Rows from expert 4 of block 13, named by matrix and row number. Rows with one number belong to one neuron. Each number is 200 + 20 x the weight over the matrix's rms, rounded and kept within 0 to 999. All counts start at 0.
# up: expert up (model.blocks.13.mlp.up, 16x64x256), inputs 0-85
# down: expert down (model.blocks.13.mlp.down, 16x256x64, transposed), outputs 0-85
up.8,221,183,208,178,189,232,224,205,234,198,193,187,244,220,211,229,184,192,195,196,184,180,198,193,197,149,209,194,191,228,205,194,182,206,245,213,242,202,198,209,188,216,184,181,197,194,222,190,184,222,207,207,225,164,207,183,201,201,220,194,210,198,214,195,198,204,235,205,205,180,188,191,181,165,175,194,188,202,213,197,198,263,213,217,210,195
down.8,189,218,208,183,204,200,194,213,186,200,218,177,176,248,190,208,211,175,188,219,168,207,199,210,185,188,189,216,212,202,219,194,201,178,202,218,228,192,223,176,195,216,175,217,169,192,216,205,190,193,217,187,224,181,192,213,209,205,226,187,172,249,233,189,208,189,229,199,220,171,187,234,214,182,222,213,199,214,197,199,198,195,202,233,168,244
up.9,204,224,238,194,241,199,160,186,199,194,182,182,220,186,214,212,234,213,215,204,228,179,215,206,217,179,210,159,185,183,188,187,197,225,188,235,206,225,237,217,184,182,218,205,176,184,177,194,201,209,209,222,181,202,192,185,201,208,223,182,187,189,188,185,203,196,223,198,193,178,174,215,204,173,198,233,207,223,221,194,179,192,211,174,218,213
down.9,223,210,175,168,201,189,163,208,191,194,186,202,164,235,188,213,219,215,225,194,197,204,232,209,184,170,219,146,193,187,202,195,206,174,186,198,181,229,219,208,187,189,148,189,188,198,197,206,178,208,226,180,224,201,218,198,198,206,206,201,152,201,174,187,196,220,217,216,184,215,199,230,200,207,183,196,210,205,179,214,199,186,179,210,175,207
up.10,201,210,196,210,170,234,232,204,178,190,201,200,229,188,210,200,183,216,187,175,206,208,219,208,202,210,204,206,164,212,168,230,182,178,180,176,207,234,214,167,172,186,209,207,186,219,203,182,214,211,227,168,232,202,229,175,195,227,189,203,191,180,223,183,204,207,186,230,229,203,202,196,206,156,235,166,199,170,192,202,186,202,193,179,227,181
down.10,200,209,183,196,215,204,197,188,184,176,182,215,219,227,200,186,174,190,215,189,163,204,203,219,195,215,217,225,202,196,195,195,150,228,215,196,204,185,211,228,198,225,162,206,219,235,185,245,223,179,203,205,196,253,197,170,182,213,206,229,185,194,169,208,210,215,197,206,189,181,190,207,184,202,214,203,238,174,203,191,153,221,196,213,208,229
up.11,177,187,199,192,189,241,203,200,185,226,187,211,220,198,188,204,239,210,217,173,162,184,198,215,169,205,190,181,221,189,201,230,204,191,189,190,203,190,221,181,191,205,199,188,254,188,223,230,194,196,205,221,180,175,194,176,193,202,190,169,218,196,201,181,205,206,206,221,200,207,203,197,198,188,211,209,240,189,169,153,169,218,182,183,228,165
down.11,213,171,215,199,192,214,201,164,231,178,217,201,207,205,206,189,210,156,195,212,178,229,178,194,184,216,203,207,177,185,212,175,228,217,205,200,130,226,224,179,164,173,208,206,235,202,194,206,226,184,204,176,192,202,219,196,220,217,171,220,221,219,207,194,176,188,189,169,194,182,179,198,185,225,207,226,200,189,172,204,210,227,162,187,212,181
up.12,181,208,188,167,200,198,202,226,203,181,187,214,236,203,181,181,199,222,167,197,182,205,184,211,200,225,242,189,244,218,212,201,189,184,204,184,194,226,192,171,167,195,198,198,245,189,215,196,190,219,242,195,225,187,190,221,174,219,217,204,211,175,205,193,177,193,204,216,243,183,166,194,198,235,200,223,164,211,234,195,209,181,205,190,225,183
down.12,185,167,205,200,206,186,198,204,207,189,198,198,179,210,164,210,180,202,202,213,172,184,219,181,190,201,223,180,182,201,192,191,182,204,227,214,217,177,194,201,187,222,238,197,203,204,182,195,201,208,185,208,217,227,186,208,169,194,202,215,202,209,192,248,200,195,199,212,200,183,221,201,257,243,180,228,170,212,218,191,225,219,200,215,231,168
up.13,216,222,179,206,219,187,208,207,202,169,186,235,177,240,200,206,188,164,210,220,194,199,237,228,187,225,191,224,197,209,207,209,192,150,172,178,172,169,219,195,208,145,179,200,155,185,174,214,168,214,209,206,226,236,189,207,249,220,195,221,197,205,173,170,180,206,225,166,268,189,203,213,207,210,209,174,236,210,190,206,193,209,221,192,215,195
down.13,200,209,188,183,176,196,172,237,186,195,186,238,238,167,172,212,177,161,227,176,170,175,196,248,211,174,244,214,180,187,213,237,179,208,193,216,202,208,188,194,177,180,185,225,229,220,194,196,181,204,178,211,225,198,201,228,185,187,198,187,213,188,166,199,195,230,202,202,168,216,187,211,208,196,225,195,193,189,196,153,210,218,187,204,194,217
up.14,241,174,200,182,204,229,214,218,206,208,172,179,220,167,220,186,221,205,198,200,206,206,211,215,202,174,196,222,178,158,195,200,209,201,228,241,206,216,215,192,186,229,203,226,199,220,226,190,156,220,210,173,181,184,211,237,217,177,180,231,208,235,203,192,210,194,182,178,206,216,184,238,186,182,211,158,189,184,181,151,212,183,227,181,205,176
down.14,185,167,196,208,181,192,185,197,224,176,199,186,194,186,188,219,224,200,184,197,245,169,208,214,165,197,169,204,173,213,197,207,190,202,145,195,187,210,189,183,168,243,199,202,199,227,198,200,210,207,213,245,224,200,230,156,169,173,198,197,173,189,208,221,224,150,217,177,214,189,221,226,199,240,223,222,184,196,214,189,178,214,214,200,170,226
up.15,207,214,201,202,225,148,203,204,208,201,206,209,173,176,197,202,204,169,178,204,182,171,197,185,209,228,166,210,211,198,221,179,222,192,178,183,189,208,181,238,202,209,206,143,194,246,215,216,200,212,200,235,218,184,162,198,198,186,191,183,204,211,165,206,190,164,196,173,212,194,179,244,203,174,177,187,190,199,198,190,177,215,198,179,206,179
down.15,197,206,187,230,189,195,233,194,202,185,226,197,223,195,184,253,221,180,206,186,193,217,187,177,191,238,172,179,174,189,160,198,201,212,202,228,215,215,220,195,213,228,214,200,228,190,169,208,207,205,196,206,212,208,178,212,234,233,184,166,245,212,195,226,202,196,180,193,192,177,199,200,176,222,225,173,194,231,201,235,182,212,210,201,198,167
up.16,194,229,160,199,217,213,189,169,208,156,228,219,177,214,201,166,187,216,210,221,212,205,208,209,212,189,202,208,181,217,221,192,212,178,206,199,200,177,156,203,212,220,178,195,220,207,197,203,212,184,234,183,220,198,200,260,159,216,186,163,170,197,179,179,220,184,160,224,196,203,177,220,194,169,173,154,170,196,213,158,179,186,214,190,178,199
down.16,180,213,192,192,209,199,212,180,231,210,177,196,213,165,209,207,217,211,202,208,223,165,186,176,210,188,190,228,197,191,173,205,213,200,185,207,200,189,207,185,213,203,207,201,212,201,209,207,250,198,209,196,216,178,191,207,211,201,181,223,181,171,211,210,203,192,202,245,223,230,209,184,186,217,178,209,197,182,184,207,218,223,219,205,237,240