python train.py --arch="convnext" --model="CTC audio transcriber" --input="log_mel" --win_length=400 --inner_norm=false --drop_path=0.1 --expert_mlp_ratio=0.25 --shared_expert=true --residual_init="none" --optimizer="soap" --eps=1e-08 --one_sided=false --epochs=149.1 --warmup_steps=270
Rows from block 5 of a small CTC audio transcriber, named by matrix and row number. Rows with one number within an expert belong to one neuron, the router's apart. Each number is 128 + 24 x the weight over its row's rms, rounded and kept within 0 to 255. All counts start at 0. Numbers have three digits each.
After each expert's rows are labels from the 100 clips, of 14848, where the router gives the expert most weight on average: "responds to" is what is common among them. Only what is clearly more common there than usual is listed. The data: read English sentences (LibriTTS-R). In brackets: how many of the 100, against the usual share in percent.
# router: router (model.blocks.5.mlp.router.weight, 16x256, trained with AdamW), inputs 0-255
# up: expert up (model.blocks.5.mlp.up, 16x64x256), inputs 0-255
# down: expert down (model.blocks.5.mlp.down, 16x256x64, transposed), outputs 0-255

# expert 13
router.13:164150112105094139135109136082113069096094090120127139082132122130089082106129106115101138148110146153175129104100149125114156155125161137149160171153115094132133134180119158140084123144121120144113125133085129106138136111157169111110139167126069132093128109123174164119099134116124144141159149092102129133115142159082159113135143124094134111103134095120114122107152109119101109100121116115095144095132145136131105163149113141124169130178154101163122109136093090124180150139135101120125127150127128130105114185116143137157134147129113158148175132139163143137170119099131116184090134102115098137139100091183120120117092092146133158142157105089135096148106133156112112105122107131140121164186120131109112146124128116105127157137159154135091100135119130145173115119115152
up.0:118172129138128099125162117098129149109113106224144188145142122147113099161147097111117164088169151120128079107125162133130156185144137137144104170113122108125167181137103140141126123136145138145085153101123123132118143135116148120155145127126150144122149140115097146125099141094136102096091160095162092142148084107100124125134139114144146153122143148111119166131126122131137111134137143118148173101165126101105171152116109134141139132115144108124113105133090147147139095154144096159161064077110134132102127103133139132108150097121110131117168119085149136171124136130115101117095147103135136132112135129125136130100128132167186124168100103102114125116120140055131144115122139161137131148128117154160138105126169110170112161125156129138132112120179097125077130087140154
down.0:146133190116153113115163117115145124086116135100106118140121106144130158137137127111155090153152165139107093156126135130102091114168103144108112149117134166114090142116117120145120123143098137128158112112134130133115155093155120094160111164091097120128124086144138135160169100166121135112113072131131122110137118152167154134115103133147087136156125122165166085122121166139123175093128125170130102146142138149157128126118088153138121161143097120133163113153130134117138105080119148122143135086113109089120166110159130109110135102153181122145153155143139133131107123123119127121163120140133174111161163139132174093154144122134118107116105121134141130103135161127129115135150107064174148147114129120140150161172185130112119126079044130091130143159159115161105156141075138
up.1:127158115152158100121125108121108159132158121136130125125122138173120174130155135145139155098114106152108109148130164160093127108146104149162144133136149134183112162146160135140098167096095113151135123133100098125096192109136105148092135139137128123125103123145128107105112142147119140158104117097111129134185105146104107154119115145059141130155134137112107078152149153118175122078108104123123122116094072111136144117106125105157165124119111159134098077163161116142124117187128165108091120152130134092122111149157125124135140139142101126149142141103181152187156150133116115123091109099140113138167126109089166154091110140130141088119152120153113159127144110149118148109128156110146156153197122121116138136129163138118139150104160096163122096094134156176143132130120155
down.1:132117157175065137116139145120095097150160132114079100102119079150064129140142120124085095146112096142143147118133124131171153142118174136116129112140147117140144103141159154161092109115125163099125117138157157134144090171134118158143123126079108132133121132127129141121161166173115104116127086074129095136086144123138111149129142128145120108107162155140169122139131086105095117124116146127105157178106145140134122163112155134163138153109091115116141133177115118172132133162117158135098067130141126124126127111131130113112153146115101124108110149147095126147127101137144093182094122139108104158109117079124078135117125132142120128103133093124148108130124139096130107112184155160136137146115080134132143117155163109125118107120125166147165159151077159078093127106104111
up.2:098133138151122109107117132140152101122157095142097110122125107143120107112131103124148115121106121115144110124125150113136141159117144120157124151165147117143174126134140136088165121153134159128103159085119123160174119114135103164103104136115133159142115134122095081112127087119098159119101154125128143138103194184105084191134159097154143106080165093167115131077100172125175133132123127092163144093142116123137101134158116121144154081076128166141123099095092105147167120138119148101164101114136125130124143138152112135084113139155158149157136076120140091139138137109142123151130111101165151115146115134128066166142126148129131166118073156124140104111128084145123113092130100108137136149118105130158115111122116161117089166139126088114169121153141136126119145156125085
down.2:111134168099109131093144141133155115161118114113183140117129100166155156117139110104147129093119137152141113115143096114127146108148110106121102103125141105148131123143117182130121085106095150140120132141131145147117143117125139136175142097131110096126189073129131165131117096102133114181108111137089121112094138130104107109139122076129109089099164150125130122116129073139147150129137125140097135136110116126147137143099138137133092076137091133154116073109112124131104105110141148124110115138111146142137113109098078123095167094101149110133117107138126151187074122148105078139147125177113137125141073086086157125169120067157122121157105158126128137139134073145113116134150145165124171175103117111161116125127073133106161144143135181139126112128144152117101133131109141
responds to: the word "the" (83 vs 49.3); the word "of" (52 vs 24.6)

# expert 5
router.5:134062149113119150113150132116132142115124103138110144079103153154135131115131123126095106083117167118127096114159110106145095070107108164131145114084116124115126101065127118128131082110132070117123154103128112113137136108153158118162108142102157144151101108086093117084128074145166160146128107081166169145118156149129143141110166141135143093111129142117098123136126120099114114116149092147124129143141117110155107126164127182167140140147131140112154140147098136136119099109135167108141136099118125166117114104150135111113152141127151088150183138113153111096125132120144141109140135084094148092135102106091116114163153126135118109086141129123162136116122189123122113134102105157144107110126141131127183149117128161133154112136099181103166152148143166116083170125111088
up.0:119123143111134151131094154094145106113133155108148103086122137110115110150140094091150121114122104086093123138121156094111153165160165151116155098150114125139128172123091125125107154152127141068105088121114157180104120157123110160082180176151147164115130130193132107111159114114088159116153119118123139163086126111097147153171132135128117121115126114109071133118138143101127141163141137133102137128118135160129124136125123111125135163148115102150106156110144121111120166102093112118166103144116105107114147101134141177140086120122146142118139107140141140087169159149172169105114143096154128113131123149158145135124129111165135137138122139185114123085138118110107116135102118097122095153155164135130140124109155071132122063071106150141123105116140163118073159128108112
down.0:161123105141116098164138134120168102140147143110127166110081116119129101135094129155138137108117106132124171157102136120126089116133162106123120160135119133117088150167152136094138113173133153094145105132104155109127094157110141156178109104137153116134135148140090094099102094113135146147094086134116131128155129111158119178075112119142144125201149132152154140118131125092117120163120141103101151122170155136135102192143107095105127106134158096133107116110120109130150113097123086131136133138108101140126152102129107115142129095167106192106117159154070085141149157117144124111120097111117144125166144138096105122083158092144196116139102128125114138128118140104082105123129135076130136135151156158124136117098133112153146118107164129100178104134121154164120159146152114
up.1:132139175204116128150141132117103172130108126141123118113130131120110124112102158113147128105131103087116123158118114109128161150085109113126176127152093131147139117148147107136149125096129129122142124165113122116087128131116153106112140115174106097124131178088176104146130123131105146123127154179152136117150150152170097115151129125130128127088109155120122140132140141143104108099072095154142139131154167108108093109123115132138104118143138164149157163042162089100158114144126131113123087148102122111153119119099179163120158123128141094124141111140122130135096073162131153113156159152128151124123073133135119095120173144111158131135130116106094152134125119138111106089118098125138128103112159116142087093136132163090119141161159133074120147133117049106131165112138148
down.1:138113109098146094065075147102127122120148113147075106102138142096086113103146144071161089091156153171116104179109103119112158059110114143096139137103133151108114112110138127121154103129126125114174126127130131124151124123136107123144112120116112109152135140133120129108151131107145139155123079124132124132119132103134080097097085113129137151115154186136112111126118135130146116142124127133129132141124107126126101129124124145140123175123186129116137136114140150129143153125128116100130088119143121112090139093144132108129134100161188083100132121136154173095144117134096145062101096143117132160116133115130137152133117119160111125122162108185117148110108107154151142094116135106084100135125085121200131129132154117161129153085098144125185152143113134157121137051121132
up.2:167145109140106148102096161144129119083117134149150139118133157102108125114123124099152148117167122128130098146125175113144120138145118105124087093119127139148124113182128160140117107097108117146111118140158132123134137125115166138126099143138137147159088168174101148054158130112123122158191118141078145093118144135102119135101134153197102111131161127182136166105170102120076136119159151128134114158154172117130131129116098165126109128131078121148161123120126117140119133149129116123125081122132159140163067130154127139164064160137116116152119116155126114106120110139110090118087146116106160159149147137127182135156138104102133127149083133111138134126135150107139138137098126139147072137135142090144104102096173134109132157125154161143132166141107170100104113139092128
down.2:133153086135149107142139136143117152150105130143128150128076142156146129121178113117144141138127138105119103115082097143131125111089140155115147093138159121130123104078131144146166124125128134150138164180150149100138089132129118114113130161165128105097120166178148148119161119089156149127134124143122136104150159109126126146091129106132103133130151168159150135108080150116104122135152124116107117081137146134111140106117099116156113141060147081136124137114169132130127107159126095172138162107110102142113173154138168151131110163150118119105128156155140111132162120138161109092139094134132112141072084114154146117134137076071032101103131124118117144135165128114110135111106109101144110116148115087153118112128122108132122105104141141140127097091139120099127134213125151
responds to: the word "said" (27 vs 9.9)

# expert 9
router.9:131174140124115182145105129178116125091124116116155098147103124131136151128145163139140128152142124139154132138143118142122110150172102072070126077132121115133127158162127156156093143117117118139152125149156130143113128144146141140075134137128136114091190132197109170119143100088149157089105132158126094109135110145148146127157116137123170113138100125154102112115111111140144133148181161064155132125131135161105126107088142156125165162114126112120097135081151122099121123076115120134062108088122076140133118139154160169128119115125093143143149140149103109145159128116081113095104106140110154141124126135157094102138115112147155086086114111145166165092144142131138128122139158122118165125094127139157123113087143114123149137127171149140134122140102101132121091112143100
up.0:151120075119138098133139141093094176123155108111156143122180147183139117165131149117112111082083121160101118098106117102110133153124111150105127134139145150121100114174158158115143160099136086135137149144148166151134088150146126130098130077127124135152108098133091138116101117129113102125151095167151136121143135190127140133159156132135175159107141132158142176178106150151138116097123137114149177158140124121151132119089086108106132133103133163144124072120153131136116155138150153098141156105169161149144175119115150110139116125100110100147124145144145165118137123117136131108154131120174125140092107096113152141107101127117086117097121081127065110147113164075103189143143150122159125104122107159152108134146135140134134138114121123134177104146142099123132103120118138
down.0:146150130118141156152129088127094138127129129163087103108105091116161156106116146159135140124107142125134154119152125175174095124120144137118096162100156135115097132163072113150139102112126126115117101130157143109142098120095130148085118119150094144120151139121163132130120120183123139099135158120121178140146128114119102136116124109143143094125131131117096127111133160177140159076090158140124118119114107088122120176141115120114127124119145096157147129061112137088169156090126099122147111114100114120153074165116151098079132126133098095143098144117102130157121158114137153108113123158136091122081173122108135113099122159159108129174186177159134093109136118117195149133135141136121153141131122157137142084135116140130124147121130114089139183141150119130185107094124126
up.1:143121107135153126138160080154115131166124095152139129109127123105148126121143133148120132139104133120162166138126131164149146133094135152170139162143102143133140103148144122139170129118136120116148148122127101135176165108178171105087115186102189132128112112174083136120109129113120116136104129119140111145123110123167120135095089146127078145073110136123097176144133130137132140150147129116129067124093080152127115101137109132144110133103110094159120123095168143100160138158166095155133135141110119099135144095124126140109080116141111122129096100132066131137136101109096113127142148122122106079125117125119116144143144151154083147110110117135150155133129100163111141076126170113114143106098104106122170075172168135139082124091148137133181148169131147120127081137099146
down.1:111095143161147132120111100149131117119108118129061117094140091156136119124135117178136103123158096108134115140134111119085185135149134129133108100173113101145147140124145157142148131101154156176109162132087129142138119110097121137073144080142158118109131127109113127128108148130144144136128159107123164118153084136116084114068135099130156108104146128132110105097148073160122095155118160182120162133152181132103132114124146160091122139100154133124136131124106166084117130124139123063123154140171110092132115137136160142132177128118150115157080104141177114121163168113109138128142119123123076135113111141108162137079111123115125144140097149107098120112147165121123120139134137115142106146133124089106168155126129123167129095115128126145160153090112142082092149112153085
up.2:156098096110100129144127125125118124169117149119109091125143158110159103129112136116097115100134119143107132114161085136120144091088142143167117145113144108194111105095118071101097115074141075119137160118127160063149115140112071122144121152130175116148139100076126112125091135132141163149127098163109127125145130101173142097088122127101109129140120159110121144138113180113134147150094126164137142140118137106125110133161115114157153169155132136134112119107128145126141094155133127135131127136160124114116110118123144097144131144128123122068117118106080154113076135155099134118126143173133104114108130144137179137106182120080130153090142175130136119104090118137156161138114094126124081112161158155154140124135117127102144123119069116112122111105081102132117149179112139
down.2:143122163129138142085110136127132146140125129131141134109144152128130108135167165167161126093179154151136126124146110096146126148110178136123147084106132110056156159121132128127136141140118104102134154157138148066130132152143129100130159136141142130129137106134124097114128123122118118162142123158144129125152142127119133137124094136123160115148113127140150142145132147160157123117155130125146118067148102158112100180112108171102157114065121130149134137158113105113110151138120138120119095138138093083149069120133094150154133134156094126145152133139134138120172164138101092162112135111119126120083126128164108165169121085128137119116137172126115144142150159140120190129102121059084150120158042168178103090128146094160129112134109145148146152142124113144156082110145128
responds to: the word "was" (34 vs 15.5)

# expert 6
router.6:141145122100130133137152122104145138131145093114190062104068174089109133101093144093107089114136126148127094151143108139087117169101114103097149113111121076134142133099131158139141142131153140100112189133139108105103136139126168109131102116141136131119123125104082103104127104119125118120143142141112132140147154118136113150145143152144120112130137170123156139110125147124104153135131153146141141158125160115142134124143140168113153118139118147098085168131121156167125095084132094148136116127134118117092139137192095149128073126118096130141112062119145113144138119160103153102148141165134141119112104131086112137104151149117127124129103158111098107067161149189131126142159127135166167122160125151159187139149154104138122120065119094127129176129104128130133105116104087
up.0:101150126164106126130130116125167123150113128153155078143125163086097153147133086144081137095106128162167144122141161143101081126098124106152141132082140086138131157108140107145100123121177135083165125151114128166116146129151127134089129139160079102070147153141126127147146158099117167166143117116092158124114112141120094092119105148151133169166130110158115147094082127149129153115126157140181108106120148136122175079126099135141167104111130127124151163141138143112122160160117114148148142159115131126135163106189102126176112141123100129068115125126131107115146136155109141126107125103155142121113086159122124111120136080146097135142118150142186114124133167118134118138137168126132126157128108159165109160130107088116087133121135180150112141107132154108150101129123113
down.0:118143092147142103124149159127123121122140116110062116121147134095110167107126149154132148087157102179117132181101141104119114158124149090202105135150114128120129094101100113075129109139154095151121135118154130084073133108106102099098098130127137134107138138138131134159091190125067163156148131119171144160102147096114164121126178159092128101129101141115150130136162115130080120146120136137100129159132126140134102146112117090111186159164134065103130126169143099120111156095138144104106134144111129144118129147116167111137139149123108160128141116145120132135137121127058156114131129150118150163156123099146151141133116091123101112112092136123151085131126147127138109120147142127102165107111117139135122148096150153142096061155117112142149121106136138131097153129154127
up.1:091107145130118140150154137106114130128096111129119116148113139122122130126159090192106143151128134122137143125127111085068157141133155123105115112169127152119105162079152159138135091093134113103157145116126111146085106107090130085109119134123091111122119127123149169173141140079154131119109114109119120145121133143160118138145119092107113099122153167138122159136151135141118127125159116125123123071126142186077150138107139137134156109103122094142110146082160091095163134091111116171121143132122156127106145098075184134109142118111165146166126108125136136140135182134124131160111093155129152116097139125086114154140126088123139136142144137152110156135100097122115130123168082111118087123165177162128180107158098109128128181086134158128161140109161110126163104133104158
down.1:134168108149139116126129141096126126150135174111118150164157124140098156159160126091150142118099106161149173131154137136113082112115112148113101139143160145138164110118144101111150122140139126161145130121136117146057117102114155133151149127158086136122105129112151148142126151080153101110136122115113115091102156128130120128135142151155142111094126113167110139078130120190149098150137159118171066178098090128129130148118158127113110131141149131154143137131112162141143151171140165065088102130143131123134096119097118149131182143106131153076125160182114137144137105140149121151148094151086138126123154108077145118098182122080119120097129045098150152136139107115153124127119136121119108136146161146144134176141142121158099110096121133145144117150110124126111137153118136
up.2:126140120126137111132124147147169123137152089096135116152099131138119130095112154174109142162124141135122132167105074144151116112099133104132138123136146139149126162130113105127148136094106138114112146138136177055113154138101132115142119136112130150139146106087094114115146102094103155128125095124095113140151127105133153137125099110108124104166119184082129123134123157128131163116082146117137146103178152139124160146141110137158097138146155189132125074173109099161162115149082099149130111124107131088185136134095094076093153122157121086136126127117126121122102099163126149118136151145133121102084149124133145130123147126101097135074101108110119160133140139178125127122161106175118115142118127120134146153174134140082130129107075202147111134156116156128116089152156137
down.2:142101115094140121137137098131137159116172111119141103131146141117132087126112132121157110166139137089144108157137142108121151097127121130106135134114129108132115166154094164116109147152125121116159117149099126100129137177151156115126121147094140099128123111113126095157069082122116106138167116130104102133163149096085111107162144144126174109092112140198113109140106139161146128071138126142128134148131119165083140140140107102119126103103080084133136095107139132129107119126136128156122144086113106109119153142111145154116125145099114152157147091135140158108143117107163144146114127125077152093126139167129081117161093128129085170125158119118159130131152099133195169099110117137159122122132145077118129072129130159170115076131098093097098142097139087138116107081166142
responds to: the word "you" (34 vs 14.5)

# expert 1
router.1:119110179104129095129123129117157139109120182156107142107131114157118152124120105133142099140140139129139095161155128168122150095118090117125143185112163120142114096127139173122116125127135095069117125107150140078127152126131085131125147115120126133113117134070113152112172147171062136109162095103130157154131131088112151123095116126123093147130172139147162134083080110126112111135123140144149127139137140141122110104119136151117138117163119157154147105165134170147125149118126175129177149092099171120165137129126118110100121127125166107156147116140101131077099138154131176109138117140119136123155182124109149118144095146126148170139170096121098127100147183138105130151096112105145120134125128105133142183097102142118151167149099128089143164134121135132126199122110154
up.0:102099130097179133137109145103156146097154108103132132108131113123126096114078133139129126119106135098139109138150120115178154119136140135135102143108166117119105125135123164149112124202138069164094143119161121144130170157093124127137140112134086133156147148100127156146153132143163143091136142149177123127140159128214120087118103108145116148140165146134168162124142106138140063136129139118105148132104162126135145105116148123099144116127137158116125080162146141127116150120106133164142131123140150108115142118125146131109148113135136122133147115143185129140154128126157147087074086136185120111113120107135157143128085109113105121133171111156087119111196156130131137161104169092146150149125163152161142168118105159108149082109123144092136120129104103164105153144123143
down.0:130167125112128112146170159116128107110155199135140128114152109157102118107126126091120144085154128123126081144137172127148117085127150129155117121138106141109118147145163122147123162149131109136152156103116166115156166104139131173103107121126191121152121129132124137121177105142177084131156133161118144085135180151126121147129171103105128078129155122095103171107138128119118143137128099122173164148114108133124147132107172127126137121178139120106126119166111093108133116165120129120090157083090110188110133095121139115114185159128111080116130141117115118153137135118107107107143089100117104088147132094096133075166146103136098138158120127127098137140116140142119077142112129149113117173152172131141133131130155142102120086125106138109094102148133151094125172126148141
up.1:130144121129115138101113114106147146122158157116123121142141114193096159142115125143089121160135122155143121116146112169123114166147112061150121125108154152135115100145132138106140148110142116112101153085163133158167111149152129133120118087163175102117115083123142148141106106187077096077140123130088096120120122120174144115119170117125161149118141133116168090100155109145126121141140136142118122156096129134135136132124104128088091152078173125144173141123116157093141116126130088171092145139117099123141097127136173087098104102115151088134148140136113168126160131150107151157111151110118113119101098118124109137107117157145107110169118149122151111113111130129123074124106110123130107129143126119121153156151175125154123066112073163138144105107086134087083138125115088
down.1:107124139115113153174122092131136157121165089137143129117144094103150093120151131116107153162145120130131115146107150147100185112135151135114125163137135139130136126152137144107097141141155163119051095119086162124164131130071098143122120121092140107157167112069160142142139147172123098170126107144081142117128135142122127144157168106095135137103136145125100110116117118103141129172143171122132093132135109121098107149159145125130136093151129135123132167108095120138099107178147103083159130129130150131116130112140121128147164108126119178107108187137079087168117169126113102089153105103122119156127131143102124125153125128112173158120165128158167146120163105127160113110128157127159145138126182145105161128113130180105130128123154167145125127084113116181093135125124106
up.2:096131132112121113095088128126126147162160147112164132145168140114141085109110155160109117148092134134129126132130105116155098133179116123120127125179092100143098141102146126136164090190114127162136125144127119111145112125122158096108129092094126146127133127032123107148141127146123145149132144134161129124122143063112137086152160133127080136151103184181097140098170125126141112177069111149126121128144134132144132125127130133148117149104143135106165107093090146140139148102104133153094117115180116134085099115125108133111123117147125177080110174121100111124152122125132125159154167133127139145120114139100137153129156167112124163130132170136133123118136108127132100115117103130145188146173134122189156142142125173151141140144133152122137136110145161109154178128114147
down.2:104121132150112151105142090180121175151120114087144146157104123084141138104124107124152152123147105113115154103146097067181147106185107148153150115112126147153163133113141129106123127117090124110071130138116121128111124128134141167141150108132082130171116081096108127132136119107128164170091109131187139136079110120119121128094145108144133090118106141123145130148112137145137104140136100098128133134098119128135127159100109080083130106139143157124128115107120137162155119088134081105122138154121104104151129141131126112153092130154151146176092122145152138157117134120082109074143137132137157135115161137163122140107142107085133137177125108104087123127130150122141154127125116122090081135095121167128112153063104181104126118116124121151145132118105093107169129151135061
responds to: voice: male (85 vs 47.8)

# expert 4
router.4:065094143150113070123124139135137167155118108127110155124137134139104110167119144135107185131149168132139151103170126145161133155110164098180106101104171156123110107123113141082144126139139116116141080128091111170144141098140138096121124118085156110140119104098154070120133165130108098138115123114106140106077128128143129143145133116100127085124120087139112108150125133128104112123107103138121107114142134158115105133115090093116075103124164151131195092160122108148123134127133114143094142166163140113144134117128142089090128131099161117136090100128147131095128128106150111140177117131162130147163144173117147130192110120148088093160123133154131137174134096092120148155114118108114095135120113116105140142161121168131123114137104162185117145129128166124101096110130146
up.0:095124162132146119132120108165105134121136148161152114136135137117093108110117140125123116140127091123165167118146095170155115125161137119148137174122145143162127154144158141104148128078148139103095115082117127125102150066158114146153144135108135123137109143118130060114143109146134136153115154125080115125134114138122134157177107155148176093138138151141111125150123088117141139115076124101147157123125097151134104097141131129108122142155128124120136123090105069148125134149108162098150170074105189071114167132113157095121122161111159120133136176131139139085099124093094122141135178176149136141123119111141123158160146130106089144196141110151112166120127103106194102135145112124136131157130163145133155148130135110137121150151112094108121131129142143111098105089136094
down.0:150104151116110123098125135111159127130129131096102111095114093144076134110114128096082142137114135150142152120124125134128127117159128118133128102125119125117129129118142105133133114109127122133119138144122121121125206130117172111091114121177123125148100145140088192109132121124119111140143109111132137130155146089125127166099099116122141146123144137190096150091161141096155113170162133158107116117175126139146115095116168129140140092180130090120109109099146135132104107142121141159147092077107167089089098160104128153145165119155176173125123137101126110108128184103116160122148128128101134138164068139105149111117176127110167163100096173108147162124150123128086132152171130114155120111157122135197102142167142144100166122147130142143081131101123107119146148149146146
up.1:157126149130115099101107147125130135130122125114116128148142112113125104095104123142165150128082156096179124120163117106150149150144142123122109114105119118116133130096161146101113139159146119178111116116130130112133143104163148163162112103143126160148094120086128132117128108114149130087144113087116139145073136113127148143193119115102068164131092114198162157129061103182131113115124184143084097127097131136122130114173143106173089120053165077101126144129138134146114134147111151145123142126130108111114128163129099127118124158144154138151160096101124120148131067135132124139097110102114133121091116156121116119144117147125134145129138133134109098101163084126135132125151106123095194115136129137125106149145164143170127174098162138105146129124118147141155104120132090
down.1:123125125078150140146108121157101162166146108135149089110140112138147089139101144108095081168161156099133148086155116158120152169123137135102089114119141100101172160139129120110149098135151150116130114128181086107093065152152149129119069110104115145108128142145179119126142117146132139152109127069112096132105141158110145159173120109157190132142088103110139144096160159150164135120129091103125104112125139131138109107110117119121124147102153094113130138133132152118124125169113138123124170154131135111145119132099110103068168166087129087123171122123139115124130095147145110147115111154113140112130141105122185130133131084133117158123122104128162180155106159136141100137107105113166145111118144116089084131123136089132086136111118132133123179124144144125158150115107124
up.2:115149142148144111149176110090121123108123111127109121084115109140112149141130098147131137140126133128118160152103163140136148097086120125159147139148127132130110125132135137116131115116217142119101105132155087113125097161208125132137166148129113094077143110127157106150074087120105098152120124108105113200112113123134116122136094157082121141084115106090050115124154092132125107097142146141129173188101140115107121118118147146143144113143121130110116082127147174124143131147098144143113134131157098150101152135133126108127144147099146141144133133140121150118141133105153148130186115185137127139128156164109146104151122100119116126117185166145122184125131094151111123135116081123152148173124099114118099116157159128112112160144123115090132119126166128113100107127109148
down.2:128141118120132110155155124099156122101134145074078101115113147111122113158107133107089100132120135148173163115112082130104102155158096117143138133139133107135118140125106131107147154127110110146126139189079132095104134217132144125079105159160126126118133172168134163162156103119151147125124124158098132089133106134129135133123152121101114124055104140142118148114125171108091111142122106137111119157133153165110106085137118137103159148090152137160144099121126096091128076060095070085104129138136177125120118139105120120171137113091117124122150153144146164106142155126159135133122111142136133134126142137174135136140116148095103103123083111110156143131161119123141113157153119129135105117145120169167151142129121109153095112137158160128070126104151100135123138128120142
responds to: the word "was" (37 vs 15.5); the word "his" (29 vs 9.7)